config.yaml
model: "image classifier"
dataset: "capsule endoscopy frames (Kvasir-Capsule)"
train_examples: 42238
image_size: 24
grayscale: true
crop_scale_min: 0.5
horizontal_flip: true
targets: ["finding"]
num_classes: 11
arch: "mobilenet_v2"
norm: "batchnorm"
activation: "relu6"
depths: [4, 7, 4]
kernel_size: 3
stem: "single"
expansion: 3
widths: [40, 64, 120]
label_smoothing: 0.05
loss: "cross_entropy"
init: "torch_default"
residual_init: "zero_last"
optimizer: "adamw"
lr: 0.0038
beta1: 0.9
beta2: 0.99
eps: 1e-08
grad_clip: 1.0
steps: 15500
batch_size: 256
epochs: 93.9
lr_schedule: "cosine"
final_lr_fraction: 0.01
warmup_steps: 1550
weight_decay: 0.09
Rows from block 8, named by matrix and row number. Rows with one number belong to one channel. Each number is 128 + 32 x the weight over the matrix's rms, rounded and kept within 0 to 255. All counts start at 0. Numbers have three digits each.
# convs0: expand pointwise conv (model.blocks.8.convs.0.weight, 192x64x1x1), inputs 0-63
# convs1: depthwise 3x3 conv (model.blocks.8.convs.1.weight, 192x1x3x3), a 3x3 kernel
# convs2: project pointwise conv (model.blocks.8.convs.2.weight, 64x192x1x1, transposed), outputs 0-63
convs0.75:033158086145145145122124142094133089127153116158099174151106125029123146126128174080176158159150101192116136113098121134077110170149144075135113149148118116114146131104138157113131087123105195
convs1.75:085110089102147059096153101
convs2.75:115125088115108118154122087120141101162139126162109125177127142131135120093123157104136142119182118139133108176178118081140134122133137096148081104103139135144152188093103121128098124169133197
convs0.76:099095087195159123133070138144124114114150088108095160110126153055141100193140117077068128139126110121072154153158078131161153173135119139132185125112162064145087102098122102084185136123133136
convs1.76:092118117112137130081171086
convs2.76:152078135089151106148141112109128134147151110159167153136086167105089129142174063163086155124133149105180100130117121127105133158138104070113166095144154122135107119151136125166139096104134155
convs0.77:162132179103055148176124090117172122098123166077139081220093125088146145067117178162126099098154148109105100169110137142117097107119112137136090181124129135072173124103126085119100155128130164
convs1.77:173125110175123077152102124
convs2.77:081126150088228099081117137151101106084135156092200093141114177138097146184205136201106118085147202180123167105145152143162059120150169115093164118102118119161069160161142132128133092160137121
convs0.78:152103074139148093174066095095123145126144109138082159163085112098119133143158088162107227102191069082091135105166131107086127119106105142084151126092123076110140110125100137134146114097119080
convs1.78:173150110134152081090113102
convs2.78:154100078094136134180165105103138126165072143109098150129077111135135144069103131124119178096153144134086139146153114168135096151160095174140105128138134110158145130171110129103169123164147188
convs0.79:138042104134083092162089059145136107105085091103119105095082105160167096113115105132118101057150157031122128159139110108089115083082112140094118097088091109103133092098121122077126157126098118
convs1.79:112101117079170078106140110
convs2.79:137099138121130133189120135063135156136132136097144148087130171121144084135121131176114116155125152064111141131159108154126135158174167096123130123137074073101135158119141129134168128100122130
convs0.80:085131097128090157162119114096155117173097075139115148111133041102134146121104203144179120122142146172106124101121152218106177114125194165175087140120099117126150138152117100102126146126121214
convs1.80:087176095113166113115151113
convs2.80:084115115166137155131167148131128166139083177069147058124090084150103103110097175053138109166153075228139144138117156121171070073119124095207082159105092091139133138103163139147113123109149187
convs0.81:158102085128132170077109076121069099156153137119088083106151135082108158138108144073118145152101117131122114081182177162102109148180140151135121079108110065131123133183144065072108133180121147
convs1.81:099094105172124159086087113
convs2.81:213152147138126161082158139067105147100154100103156168094093132109108122081083139150129145108082124100100162065141100197145114196162153127161091081173119079096135137162143095165189079182148180
convs0.82:167122168164125144176153170171108076082146081126134106133180101145142178143099135118114104168158125071173149139065152194191127138150150131130107139131128111095131187090120129173147225130134131
convs1.82:174123097175099087118125119
convs2.82:091152106116130111129117137120095103128108071168102148181138101126126112083112106061112158170110104086127121124106146094143090112059145158101108124189194182144198167112132094146100101155124153
convs0.83:136150146074162136162122083102160145174125137113101078124170091140068097152112159118224177121164105180116108082149138176126140100129179099108138150120091145131156136178102125183113108130124065
convs1.83:139121073155129096091116175
convs2.83:086172139130161133102172145175116106118107111134156082115128102105112103183146094087184097123074193162160083141110116082158100106088112138140077161134172134095134140122149157103135080086138060
convs0.84:093149087131097119098119139123154152121149179150135152137168107116154133139106158106172075196145101136129114060123124202124089196179189116097065132106163137142131162153137128113140089224128136
convs1.84:094087098093074085125119154
convs2.84:137154078140081153114130124093144152140088088181056134138095126117139152092047091136138102122141158143135060169140092122147136196119112132138091160123162080117162140145095075167137112179105147
convs0.85:113137144127153087123148104089174213155058118136169116074156100150137104171102132172153142098108140141145146095147173108109151086048127107168129120096115202187166111150140110163102084131151109
convs1.85:104116138130136079141185091
convs2.85:137080139069168159075164134109092091167141088109149122085105080091134112144095161125165094121106151145132120123083101142154147118074136125178082168132121114092170173082181082120134107121144134
convs0.86:097227159107134167105173159105123142099152193095157087092128123119099172092087140132178112151100163175151159117090153145144081141132124135178124114158111129094134127200188113087108158109137118
convs1.86:072175093147144118100147115
convs2.86:137069167146101188051090049104178159168118093160075199088136128094133124099098153126159151074104059064125101088138102224085147136123143166138121083097119163125089164164067099113188210115147198
convs0.87:146134094154147099145134125114222122152128161076146110135145164089121148118120099142151179073117089104107177139126106130134151143076184165092108203122164162084127129119112064110101164083209140
convs1.87:127125119096131195087108114
convs2.87:113142159123189138098134133160154125125101138157122171087102121124069123147146080138137072128158129123200077090113089121107140147088127175176142161152157167112130145129105170120192130102152143
convs0.88:132121125126125130131118104096170105134108162144127110040186106119149186141081148131167105082093177103115162075153100167167202085119135158131176064113128096161080104117072141109132155166138166
convs1.88:134102134131086156159074164
convs2.88:110161136130148138110116110102167189057146142085166149117103164205157163166159090122059122088135177154079108151203128161132110120126111127112148151081129110128099114140118111156158164165148130
convs0.89:103117086171124107108083179134125161175117110135079196184080125109131087152188091148020136144111073134097113172161141068105146143124096138162140121115159122161135108112129083097134080130126123
convs1.89:125097163106106134156161072
convs2.89:105121203134186190102133109110104148133157164084166073150130114061101140110141120112123128078102110208177178072119110168148100153133104195170106164092163147093101098167150140104170151063135170
convs0.90:113135080142171089128197144129128141164148188150146098122136112153152125098118142101178129159072109102163172052115147148082164134112139104134116092182097168159158083150141121136184107186106151
convs1.90:140103119108125130066143189
convs2.90:113111079070160127118088118140080134129082061155136108149111163095190094167143186152166166107156144158116148182156098114129133112137134136141133120127165139137038122091156136107165107101146106
convs0.91:184123143146174087170169133128151171104124131130161107170092134127184147122135141168157141137141078147151122132082164152090149129091098066129137109137106189111205144198151113187155076107100096
convs1.91:137117090053127112077128065
convs2.91:120121078138124151119150105126121135109152121121138137127091144171099199124134175168117140072142143168127184116140120136112127119164133104104125136121105102180105137112130135123110132159100142
convs0.92:084160104138120111198137126140208148123115147114153142105094130113147165115127130132172073059136168128118112122105085126123181099084149102176114204143108202102125131109126136123086108042167145
convs1.92:103152165090159177112165128
convs2.92:147117157151150099076151130128090092175122147162121139108154128088127137168130079092168070110121138145183086080138119157120152148102097168162124104126119127075151151124130160078222146068182089
convs0.93:091117125162104202153143103167131117087150139135160123093161121092163218104087113119139063120143144148155080079111149165165122167178130138162107170120151145108102162194151120125145150091167151
convs1.93:098144096103114097137187145
convs2.93:146104156079126209193064169055151204131139101122062162123113121143142132048093123135110174127155187090084161134161085143150136195161097173146134152124128109081112120188065099146119122107146162
convs0.94:167135189165116120101135157122087107133166107110157112181123130126148124161125148123117144167123127154110131176115128188119157152156126200152115185215077099091142107156164025146140152120102129
convs1.94:097109067074120096139146062
convs2.94:088092108095159140133098092122152180120107105120113123157074131118135138114116119136132120101142183146098152107140164145138164145157132122134145107107149113170107094168085121153116130154112143
convs0.95:133130070072088147124124081172128112102151129158127126126088141153123103080097169106155138153161100132141134162129133113054100169152193130134081180173082114024186094174108104106131103138100145
convs1.95:099085133114125142170195151
convs2.95:152080136151146085112127087135150111129120050166087144154075173129110192138119146195163086077144172144151129117132112112133164129122143193161128147055110171135132133125106112066134137110083125
convs0.96:149084122128108143182127125103128163165135160099152095162145175077126172100164109163104186083123120071077126183161107100137183079058105174133140116136146162151111147095144086149108117091199165
convs1.96:104115169120105117173118074
convs2.96:151158154084139128100155068062127146114179108098117146133096129106162126108082108129104135101134141183110125050149105193159131206172140154160113157119126122096106150157134077124197132157155167
convs0.97:132165086132126138116085153123093143139148067128075212096035125115126085181186111134104170141162099183087129191143115071130140140153160144138163127124128101121111127137135120092097032085123108
convs1.97:155156154108081099142161173
convs2.97:149088108124127085146094072161142108122161115148093131200091170132114169133182108143092129107121092135164167122129128094066157116132104146140107175078117190161102110146093159045148123087058105
convs0.98:163169162098117136177058090167141097062157146150098153133115145133173109161087171118069099113153105129132140159153125120142099164164067095144141149092123040097166111131113123070169142162115100
convs1.98:156137147102082088162146162
convs2.98:099185156210080136146100166121134086146130050200060201091142132133075152106071196158154117141143127124128161165052094105088104084117134129120149080106088118142114158134057117120063101079070091
convs0.99:149124085102089130159079128156153076093156141133105146100128143095141092109094073157141177098146117134135156113135081108091162133149112189060109108151126022102139111097099103047128170123149158
convs1.99:108118109113107109140201157
convs2.99:137126160168148096157089081080143077091153114138084158210075124105090166119123208157093097110134110071156153138136142198060048145124116126133121055092119146154157134123138140082135144107083171
convs0.100:099138062108126184127059070136137139125128111122064127088116085101097152146115174116160082164134094138079103091156076200161139149143175155139124152092130121075117121171109102105163134121093173
convs1.100:106165105112118121101184089
convs2.100:128213161187083184105161147109051193181142134101215080136157130121089119122103105049103119132102134214159140133101079133178115161181085091152118146188134020062131115121165121216124120100184117
convs0.101:096144150158142106136140184078101146162188162158117119209112097150167173130167123131132066128119127143149125125092208142090067106127148154212125173128086163133143117158138105104122116138102106
convs1.101:165126154180117181148119142
convs2.101:102100122149106083189120208169136128134115147142105124123150127173146132126166126112122080209090114109146121065080131063171158060144136106146137188142120168144136077101154154112081182115122078
convs0.102:149125090106103128154126093153155144058084078109169139090138162103140177173105119116145124094204118116127124132127140132168028156176127113162128139086134128101116160167153123131119145062170063
convs1.102:151106094079103102158149161
convs2.102:137123169120146136186142202106127099120167092130139175127143138118114069136152188164122107192088140066168148124081103116148152118143170089098152160131097141071142100114126103131123138125121118
convs0.103:108159130172150122163156160127116133086153098114141124165080114120136170158134139116152089130154100133130154181085136123187084126143102100131185169134112140054057163164188138156107163037115071
convs1.103:152172169143121136089084088
convs2.103:145135129100170141097146133088066147140183069151107137163112107097114175119100184124058115142146115086155127169077117129124109103035061125077167126114151097099181148069161081134087210154096127
convs0.104:138155065138152138068174155145076120115087139101139086088163167137112096131093087110129172111125079135179172121112158088126080115134117087088160082128137118151095151183180106109083139107186080
convs1.104:081132082159152146087107097
convs2.104:114105172138167108099083160128169129145117130105076179024111210145145123162096120204164105175141121163122098074109171124147137114167167148103175112050056158156085172192053059145152110126108129
convs0.105:109091135101130187131133103108117063148161026123099107078122117132087089114141143121175170172095117126108130136111055175117141118096174126149135142145122093105128150039113155097125133136089171
convs1.105:159160157102089107119101109
convs2.105:075188055164168130096138107203153118087089155110128141120126122187113110179164114101180063162121141167140091121125107125118090082117184087092133155100135156156124131151151138090111190142116055
convs0.106:140148083126127077171119120149074143134144101088145090110087117135134066193124122132136235122157070105108172164153089141136122132120124142126164154141097120106116097130175090147166143079140047
convs1.106:142125120095138120079139200
convs2.106:118131111094143078145137157211096120135200090146135136125129132111166059152137106109173132179110106144152103078135120117140136089123129098149164145124125134097077146101127129148114146108159097
convs0.107:125123145176158112121139170069166164138190126179116122103128104147156151154157156163121019142131146177152102138110139182139130082126071079217122137102114155152141169153126124142128114114095144
convs1.107:130123141128149165170192173
convs2.107:144064170071127112117116109156205064151146098178101164161135112150155131127202089119129167113131099045134036164125124073120164041038124159145101148117174221155129132106133132079112131103121124
convs0.108:123102046208199104097119127155123144106106070148124162126112136131165092205123111101133135134166028130140166118114163128095121167137161120136160170122123128114138112174124102151177093113120096
convs1.108:107109094126114150079129181
convs2.108:126089098069200112104118079104184137138058152154138117129127112129170112165137128149101105104152136136149087133167177138090096122130109087097183060098121108145106137141118141138173135131190116
convs0.109:127097090157108111125161105097137175126149142145186156045154074117126131133088102084172100148116104174118170105121092124150111192111138119093139079135181132159083117160114173076122080141152192
convs1.109:120115127113108200083106111
convs2.109:141078142037109089179164174149113122156177113133135186069108116075186068166105109127141146172104131105126117058109105166102124122145152139147153081152159125156115109103152101148106146182138143
convs0.110:162078199156097121147126061122111115119095100109152110125151074122171074155096135152115181135124078123128171188146119148136139140116056153147140082132122057131163099141170066111157162163117160
convs1.110:164154152165136096132066102
convs2.110:148127177139142154103105091152172107107150134103117151155123135143055145148161112175127131064138123089118149103128066156108144166146180222157124200147143247102103092135133174038132123099154144
convs0.111:078122207124183184085158157132073105141160122110129101137141110166112117111126156128105084139066204137121132133100121165188158106090150137147177137177138149103121113136121138118174219110123170
convs1.111:152191181124128124088114145
convs2.111:104076100129102117114154100162163132157077164168134062087133151095166142171113028106136105157093137144190043144114090114126089111122132134092176111137176117159108108113126099150144136085120108
convs0.112:152180126136157133070120092149159159110058092109158131090131103103111137182083127110148179134132124119095165098173089156168147203136163135133140156106168171078133089172125117148176142123155086
convs1.112:106060146134105140136175154
convs2.112:144159162097159150148122164120131112158099101095166095107129086080145093160147145093076111131110120112158187109074111117122078149088120161156136119173141162112139102090159193094127083108165073
convs0.113:124156102072122140117132098134108078135172108167116139107029114161121143104150142080137135127108202151123070098107148143062112140148134145140109150178043124076125106151138158086110171122055121
convs1.113:147161135116146128169191175
convs2.113:112143101182068079109103040177152164141118091136137129156164188134160142161174098098117110125136075172140144097187131138108171105166107131126150127128079118176077124104075152149158124104165085
convs0.114:118099165119100076140115112054146169101085168096149109128120094090155118138114171177142178120122118090103166146125098111140130101037106133111139108114139108145171090024110114144134117144110186
convs1.114:161142096164165079148109100
convs2.114:159091133132087177056178137102122147104108153128135080099150082141145183124064142116122144096183110121133158103057098150166096160155186128142073158156159147135114157111128074134112114159151155
convs0.115:114111104130065120171147158067131158117158126086185133101135089103100131090087100160166116133118179132131137127121092113131069111087098120164082160134147187133144133104190125115053113125173211
convs1.115:136102125161057137154091156
convs2.115:115082150106116109114058134084106133120079099129099168115073198161204172156130091180097112131108163144094136097136105147119090176192150135092195123163162157202111107115121108133181117173091121
convs0.116:130150125119110126130128128140140113109145127128132137123123138138125131130112118110123113124126132137131131145126120125131116142145126133127124133124125109115123129139131136098129123133133110
convs1.116:130124115127123104121128095
convs2.116:117139112141120133113121126127126133129114135130129125124126126136127134131119133126130137123128120140115119140142123134128125124124128134128136135121123126122128129121127129132127136125127126
convs0.117:069225110095116141136127191150158102138158157141122116111135137174111113095110108115142052111109209136176123069118153136120118121140196103146086178128129165140140116116108135092106165182126124
convs1.117:132075096173147087157124122
convs2.117:100117090084147123130183141109061118181091121145136074145148133081179103122104103126146154148106161164137112107153179125124098155158116105111134148137162107106102155147137093164138087127097125
convs0.118:101122089133111078139145105077118191146123108145142163036150093150115138202122134122124115095121148128134178134127165109153070110107132131105145055087115094179112130152108166070086090125164132
convs1.118:080148143107162113153073096
convs2.118:164105059102096088119149092169077082115120143205130099167148104087116143162100141060117134152119127125173161127140157128101175143141164080128139171196184136124127130109116072147083133117124134
convs0.119:203085120151093087093119105088179189112090134093170124100132105072158187170092114167141115099126171093100172141146153154185153133084141147116109097101179163113118123130096097127116119122165147
convs1.119:173127170095126115088118109
convs2.119:122151112154101122141127121115129154115135133096153140136121147110079118117129125186078139130156146094098151159159166133136118117153139109083141101117063056151121169104153133147078119124065131
convs0.120:084136132128208093137122122140183168180083112152123137125148094165090090147121138133228165114131068149126128073152104133068157116076157089139122135103123162152168116143109136176134075129128102
convs1.120:170154173161172165141104149
convs2.120:092092122097139098126212123152156156175151122186198069181179169111148067116181066118121139143151164099186069174134094083154137141152114100144162092142206088107038130120136167184190121127198075
convs0.121:131196059108102109175122090188116140114119147092143106096065138142140145112106102098105145111135113082115131086147119127115161155149113162133154129139053083092100099163212129095167093102142044
convs1.121:161175174100127104101102118
convs2.121:097155093134152123147151122096174165148135065092120127157182145156208149138104167140096103114104176186093120148148118111177109152136025167162124182078062070075148134119122101138227147139180063
convs0.122:166057094145102121123076102130126130069106099125156127080140108137171132163070113132147131136176128101103153067166098187157127164166188134122138171114162128104141080117093095160183144154106136
convs1.122:161126148130073128077169107
convs2.122:167092118120112132109243118085143152118132165132176077138108116094111112158093123151064129175139130120130171127099118140107142168200196079107147081150167102107102176115140090153101165135093112
convs0.123:149144047129110133122042099155103119137193171122078119130089147126099106084138107123091117132129123066097102102168132122062117136153116183146081116112123086105114106171149102023139122155114132
convs1.123:103115160080123169113124174
convs2.123:184165109223099092133128100123094099134140129139099154124089099170047192142099135119105105135094100142136146131092118142081100092108087148094085080134111121174161150082175162085088139127077091
convs0.124:117140145131133129126139131125135120138129133135122126137129126138126117113136144125126119133116131142140124128115137122101134118127124120134109119136125127140137132123124135116119124147120141
convs1.124:127098113124127108131122118
convs2.124:125126138120131140118120123119130130129115120135122134130118137117119126122121140130133130129130127115124129133121116133123127134131133136136139125127136141130118126129118122123130145126116136
convs0.125:097120090095127154125102120078122127187108169129100113129133100142122128091140178184137174123105107137105046089148129183044174088087175121159089165113088144143173139137145087144164083125105126
convs1.125:107112127111099174111106184
convs2.125:152190135191144141080160151134120176083054127108192115106144179161121153147154123104085135142132162172135108177143089098196109106115092135129131180116103113108090122137129089169182117123180108
convs0.126:175108127075086146179134111126151096034058167107162112133119142076147157085082134138200136124203137058107151130107103162139097135150146101097108134123127147078148152104110141170147154104139129
convs1.126:159100131166110066157119104
convs2.126:161060145105162087132144151127096133071129102153094136100071148128092211148108187180105118137175138123162173065086124138129131131125116125141122105117136094184137166116139095143133127166094158
convs0.127:152121087118154121068106136098080155154157096093099104110124159128053062127127074141107208126126096158115163143186119112078119089094125143164131156161147174146122118187188072131098116100148114
convs1.127:113146131106203140114151152
convs2.127:161049119158084065175154201176109101135186131117114127158163080111139094111128144086116119172119097121152165106118160123145084112091106125192131048153142129183179156099172140143103073145162181
convs0.128:170138110108121132156129095096144123175153108174082170128134078154098135075169075169116138146134145183126068080130173131080149113120125144100076079099138126166111212173100205109091104138111120
convs1.128:126153106126135126031074042
convs2.128:037106134111120148165153143140147143152106173088121072097135113145167094087131130108124162145124105125099163073120182117165121116146155115098152149144109141176115154147136180149110109163129158
convs0.129:200099084136105095074112077127113110090083161118130130143085145102178167130122123118120071093135158029120183148120173093102127109120145184061136086147134118095125095153094103080099168147127110
convs1.129:087103089104132086087119088
convs2.129:167144178156103154145109154093126093135146119129088209057129132106121092125089140177172163179141094082109087108106141177087191150141165148068141142134080148088172131193080065132136163101054140
convs0.130:098116039094126203115092133181120101072134164114099147109104160066110133089104138104139151146152106092103139116178042104132106177145158106099135117121201125092137143128130179140168132116120130
convs1.130:152214137086134099135094110
convs2.130:151154137144117159093177144090152139113108134129141125144104111121121135134112175117118112080117156110158120145083073153106079180119185111140108149136168137111163121145181098107180130183122149
convs0.131:146088110188138097168128143080136116126168111157105133105106104110179212150164164134152046110173171110143123096081179221131132088140134109135133124131078123121126156128096128120123113135093170
convs1.131:181142176148145152139164155
convs2.131:107112171110109119169098128146220110171106142143114135150143125146150160127170125130104149148096130094125042163135087077151123068090102181142101173099140202148124110108123145097130178092124135
convs0.132:153138139151119146094138212126120135086096196104140152157131129123158074083079109178105091164102129152178105111112172113110106158140089100136119070101180130168149163160179093095109101185136148
convs1.132:115151101152170101075118106
convs2.132:080111137150120185119123164117130199179085103113089102162160152106195104052085126114182149144106089110083135086152157128187147120146085192153125149115132149107132158141093150164159148133162120
convs0.133:112120091099157128150093066145158088129118133104107110194064166111109097077163130132144151077136126059081146141134124082047136102080145136084116189162114151083166085108120105118155164129109145
convs1.133:154130092159147081162104077
convs2.133:194099075088089106154134110121112119108092165095142145082095099164183136174113122122141143122162150151076162112152102175118078135191178119099071120182114113175143118121168077104125095176140138
convs0.134:101102080083130133184139161165085140122146145116152077113148155112108145132114139117105153105131168008105118105137101134222132114122140097119181087107125145150089141082126162180167167084158158
convs1.134:116191152107081128124125118
convs2.134:159096125108114092117143134119149105134157140165128136159141118122165120163127114140080097166142137068137091149115110127086129105081155111114122114127133125101131122038165131118143189120116091
convs0.135:138145116119068130126115134101122132111161070099112141125062108122094139136121118094154052134181138132119137195102160128120052130157161173147113159107090085092104160154148109055046109087120135
convs1.135:116098097147118145190161172
convs2.135:100148146164110095171113151134157155157135118170090152096170199189196148104125101110128063247100053107124081085111137068177144078139135107126156188107105130130092126131030104189114156152079087
convs0.136:107140171120123096131106125038141194134126106126135177165118059097140189140132126226132096092140176123090136117114175100162155116059154139151123111082183163137124144143070151118095117112135113
convs1.136:109083138139083129162146177
convs2.136:107165083160108135082154138123125162084138091165180175077128160227135193136144069122076171116114140158138131122098071090104117096133133105076140188146135100154080136152079110169149094132116062
convs0.137:195086061121110116130136127130132124142066126112107147107140143146119114099146087144150145116159153123123148127103177113088135121143202174036093050105162144155120167187107137107083107137131158
convs1.137:133139133129116164197111116
convs2.137:161122134086111064154149124136154065153135118180097137165137151089148122140136096143072060105100158089194111156110124066100146185141085054158132154137176138129122123076115105112112079146102140
convs0.138:090099101091100224118101112140104130130122115096102097107150176137095088107095174113141138154123138124128051109189100162139113100193166102186106182115132167141117149165188063147087120142144157
convs1.138:200104139120102109132128141
convs2.138:179157130099147147062129089126090115089124066096184125130097128123106067160157196126100209130101079107101191134139140150110138080147189161086072139181133169138116094126162111089103123125148121
convs0.139:204119096128127105131143125145110128152098107199118139104133120170155174143139152125122137113158112094162118113084189137087128117170234174052112083100099130143123155171057142155123134121096127
convs1.139:093128072121145128082101079
convs2.139:076138190183129185128144187164113142134138161069168095106145103123089141065115123121179112139136118193121132045113163137215154108122098162129122152120062088118135142177124146187126117121150161
convs0.140:117141120163136156041093134121111103134169113138079118107085089096136187115137151111111030148115174144120100098110112185112137116134118135216092131120110117094103124133134112065147128143081207
convs1.140:101104078119142087075102088
convs2.140:127092136072160093108123086116158095108123159162092132180106167095142116156144130152127097084130155125135132110139142163104114176160173120146125093124166183175109137132104115072146113173149158
convs0.141:159141126110093127180083145125119120121142107125126191130122081133142187111109035239102162090172156076121138090147181129117145145113148189098092123059170101125156148159125141090118132138160108
convs1.141:179156175147138121103093097
convs2.141:103076084091150099116114092101141146153085096142087123177064174151151132104108096155116132128136177138068137150145183095169101123141105107136147108092164116165098122156112114114128112186091134
convs0.142:093103113116149139106143109131118105093165115205140140171133133136178113139119174096109074159123127140173079053099124181136129161179142015157138141134138162125140133129098144152189127178082158
convs1.142:138153139065089077120117087
convs2.142:106167171160116152108166167127099090150145121152146144105133094120101115093125139121146122111118135092174079138058118106161119119100143086098101130132137116100199159104147116152146124161103149
convs0.143:161150108120138108155122113141130107165147122123109086095121112174127167117126111154123153078109173088147158130149163144093184040085106204122131065128062093121140113195141106086104180112117087
convs1.143:097106131097107151078158178
convs2.143:132102149138121131104168140142096130099129098141159103085101168073165153165098117080152044180093160193180124093089121117178103104102127089147093117112128056129100183132122025172124135116113116
convs0.167:172150107113093117092118131197113122134139107106155107091156173179143083134082102136072126094096150137138134127174107147124214138132120172157130073121134098151092112203184062079116146159186129
convs1.167:165122156169154139165147182
convs2.167:093181130173110098130129109134116115109140123160178129129174125163128132175121101090112069162143129115165087140093053110095054118100166090149149151156154122107096144071143161128166158099168066
convs0.168:135129148096147129087102070103147122168188105144092090135138123155156152171137110126132094119082194123119123040149145178182192112123134156121165111129122130122107087111087141088152149205107124
convs1.168:131165143108075104159160167
convs2.168:125113087131161184068078088146194173063152155115167136133144133198119111158199096126121121085139058157142147123149090132089132103141151106149191157091124165116066106117125190079173147089208122
convs0.169:097119125138161155115142117134137116126107157140127120182131156091137137081132163123134150092129081111147134156107145076076094095097119114153128127136143139129136124112123101119111130122143153
convs1.169:077097107083124126104107115
convs2.169:080156138150129120134101145116141147094104149144114128119135143131120128123119129122129106167130131105124082147130129115132096138116126113122137118118124119118134143133123136151140159120106118
convs0.170:135072111144121160093143100070054127111110095136109147107109081127100119178142173108155147169171086139082126142116121148147023133178152157120170079126145083115080152169128157121144136096084146
convs1.170:090109168086117179086145131
convs2.170:124134122093112116090176211130105157124192135171156120128168136082146102196128145160113157122110091145176124178027104125109063108140144051150140104083166116104063168094139086146103150140148132
convs0.171:132131125121121144132129131133126114125129134136120127124121124123130130117121122134127131128131134128133125121128136132123122131136124133128125125128114107120129126132134129118133137122131121
convs1.171:113128115127125130126116119
convs2.171:122129126124122132131128127124125132135129123126130118128127129132134126122119119122130138127123132122119129128129137125129130134130121128122130126129129118126122126133127128139128127130123126
convs0.172:095127145161174138168115103117128106128187074157085159152142114101146155167130147117115148055139084179131096094116177114127087091150154150199162180137121099100102117154115102106071183103187104
convs1.172:154156068133140162113174111
convs2.172:086154099088178149127154122135107152110098147134163119133109082079081136172110168130111104134134184142151101146136133118101160135117134104100157149163135071092130123110155111162120142093099117
convs0.173:152120153096113151108119104115123130134137134126116120140122092132100137119131140138143121146139129128116109144123129128128126127121128137133106106126122109111150133136115139125123105144119141
convs1.173:129093126097121116092112130
convs2.173:133136128123115122139138148131118146114116127127127130118129126124148122131113144120132152122130129144136136124129125140129106133135114124124136111126130101134114114137125117140126125143131126
convs0.174:097152147134184146163158151100128151137158133133147122126146125135125129171141178141162170094155071161140108159097159099136053070115174153186146182173122148101140126146152115154083169067172092
convs1.174:153092132069184137137113112
convs2.174:134107102138149133126211139088116052081094133165173117144076117164081131156162115089105060160214212133187115117090101088127121128148121053139064128184177061127123207129151145117164109159125102
convs0.175:123153069122101181128038078124155145109110117119079148057093125035106174134103141099145118117155097110070134111173099130170119122136145159158123157094134109082074132138134086088118132086169133
convs1.175:141175117114142112093167076
convs2.175:099139162144080152124162135121070168198104158128166085148186148096118115151107106105124151137103128134149139121094130135160176161212074111121098174195102060064113110133131127188130112073154097
convs0.176:186107077158166107091141100153095124096100077167154158162119076157147069127113075125127129149173066182152163093098164125116112189163160097102132149140165172105126123216111133133135116147119122
convs1.176:148115099160111144156108196
convs2.176:156063100098103033160126101191136068146171134177134124138131122105154121185153079117123081174114158090182126121131090119064121114106132101129135089160149113159122121079149157110119124100147062
convs0.177:137179131150151103167155180076130142155192181144112126233076099136124122123193165110164095172123120168123116130077139133097119134136109080098123122152101161128140148102134166159130081131057137
convs1.177:080069073141123136143162151
convs2.177:156119084077104108103109094126143158157142118213112124113137165095172143165084117165161143118107140137165054134138066128102185171159159096155148184088154120086067134088108060142144166139106117
convs0.178:138150139139109043158106103096255141132117159087130138115150148079136143139111144127173135073120151116106175128126144125128116121043128173098127109104131073142150097059076119093103114149166150
convs1.178:066122180126106147145121110
convs2.178:108064179116108117190153153135117150117079146088129141130091123125158102107130146115111148179144119099102194032166137184162119098157184164132122118163107170176127144085156145119112154150176185
convs0.179:103137076150144100109149114039173195170116101137138174116107101109113143142160087151193134113146100194108179129137130097086120134099129160138116144122156171127081147185153142097103082060163137
convs1.179:148057124131117179114140089
convs2.179:123137122112169082132131140139127114117131102145150182130128159124132103175173095159111113160084117128154113085108108109079103110112133156122176115150135134151095126100155160094178124125117063
convs0.180:166073129119088192080100084097071108149097127104105062120148142081093100148126162119128147159114117078095088132169067178173120107146103104114131135116115106126110146106177050145135138131111195
convs1.180:181137098166090097116095138
convs2.180:132087146118126122168154138110102130149157081071144126095083117157174057134131136130144130190140135075068162079129119145149135118136204135108103134181135131142138115105176162128131133158131104
convs0.181:094122150141079133107131180131050136115163110085134140219073107115125164091155103151091060129149175110119116184090142111148072106127126152156128153137122161084107133124152120098126166094124160
convs1.181:125140095134170094151069147
convs2.181:160131166148121106141156163121119061088109092088098138132080109161126098188126179138122111153213137110106142075073186086131183130178119122123034077196129156170162205133154143127102088191134092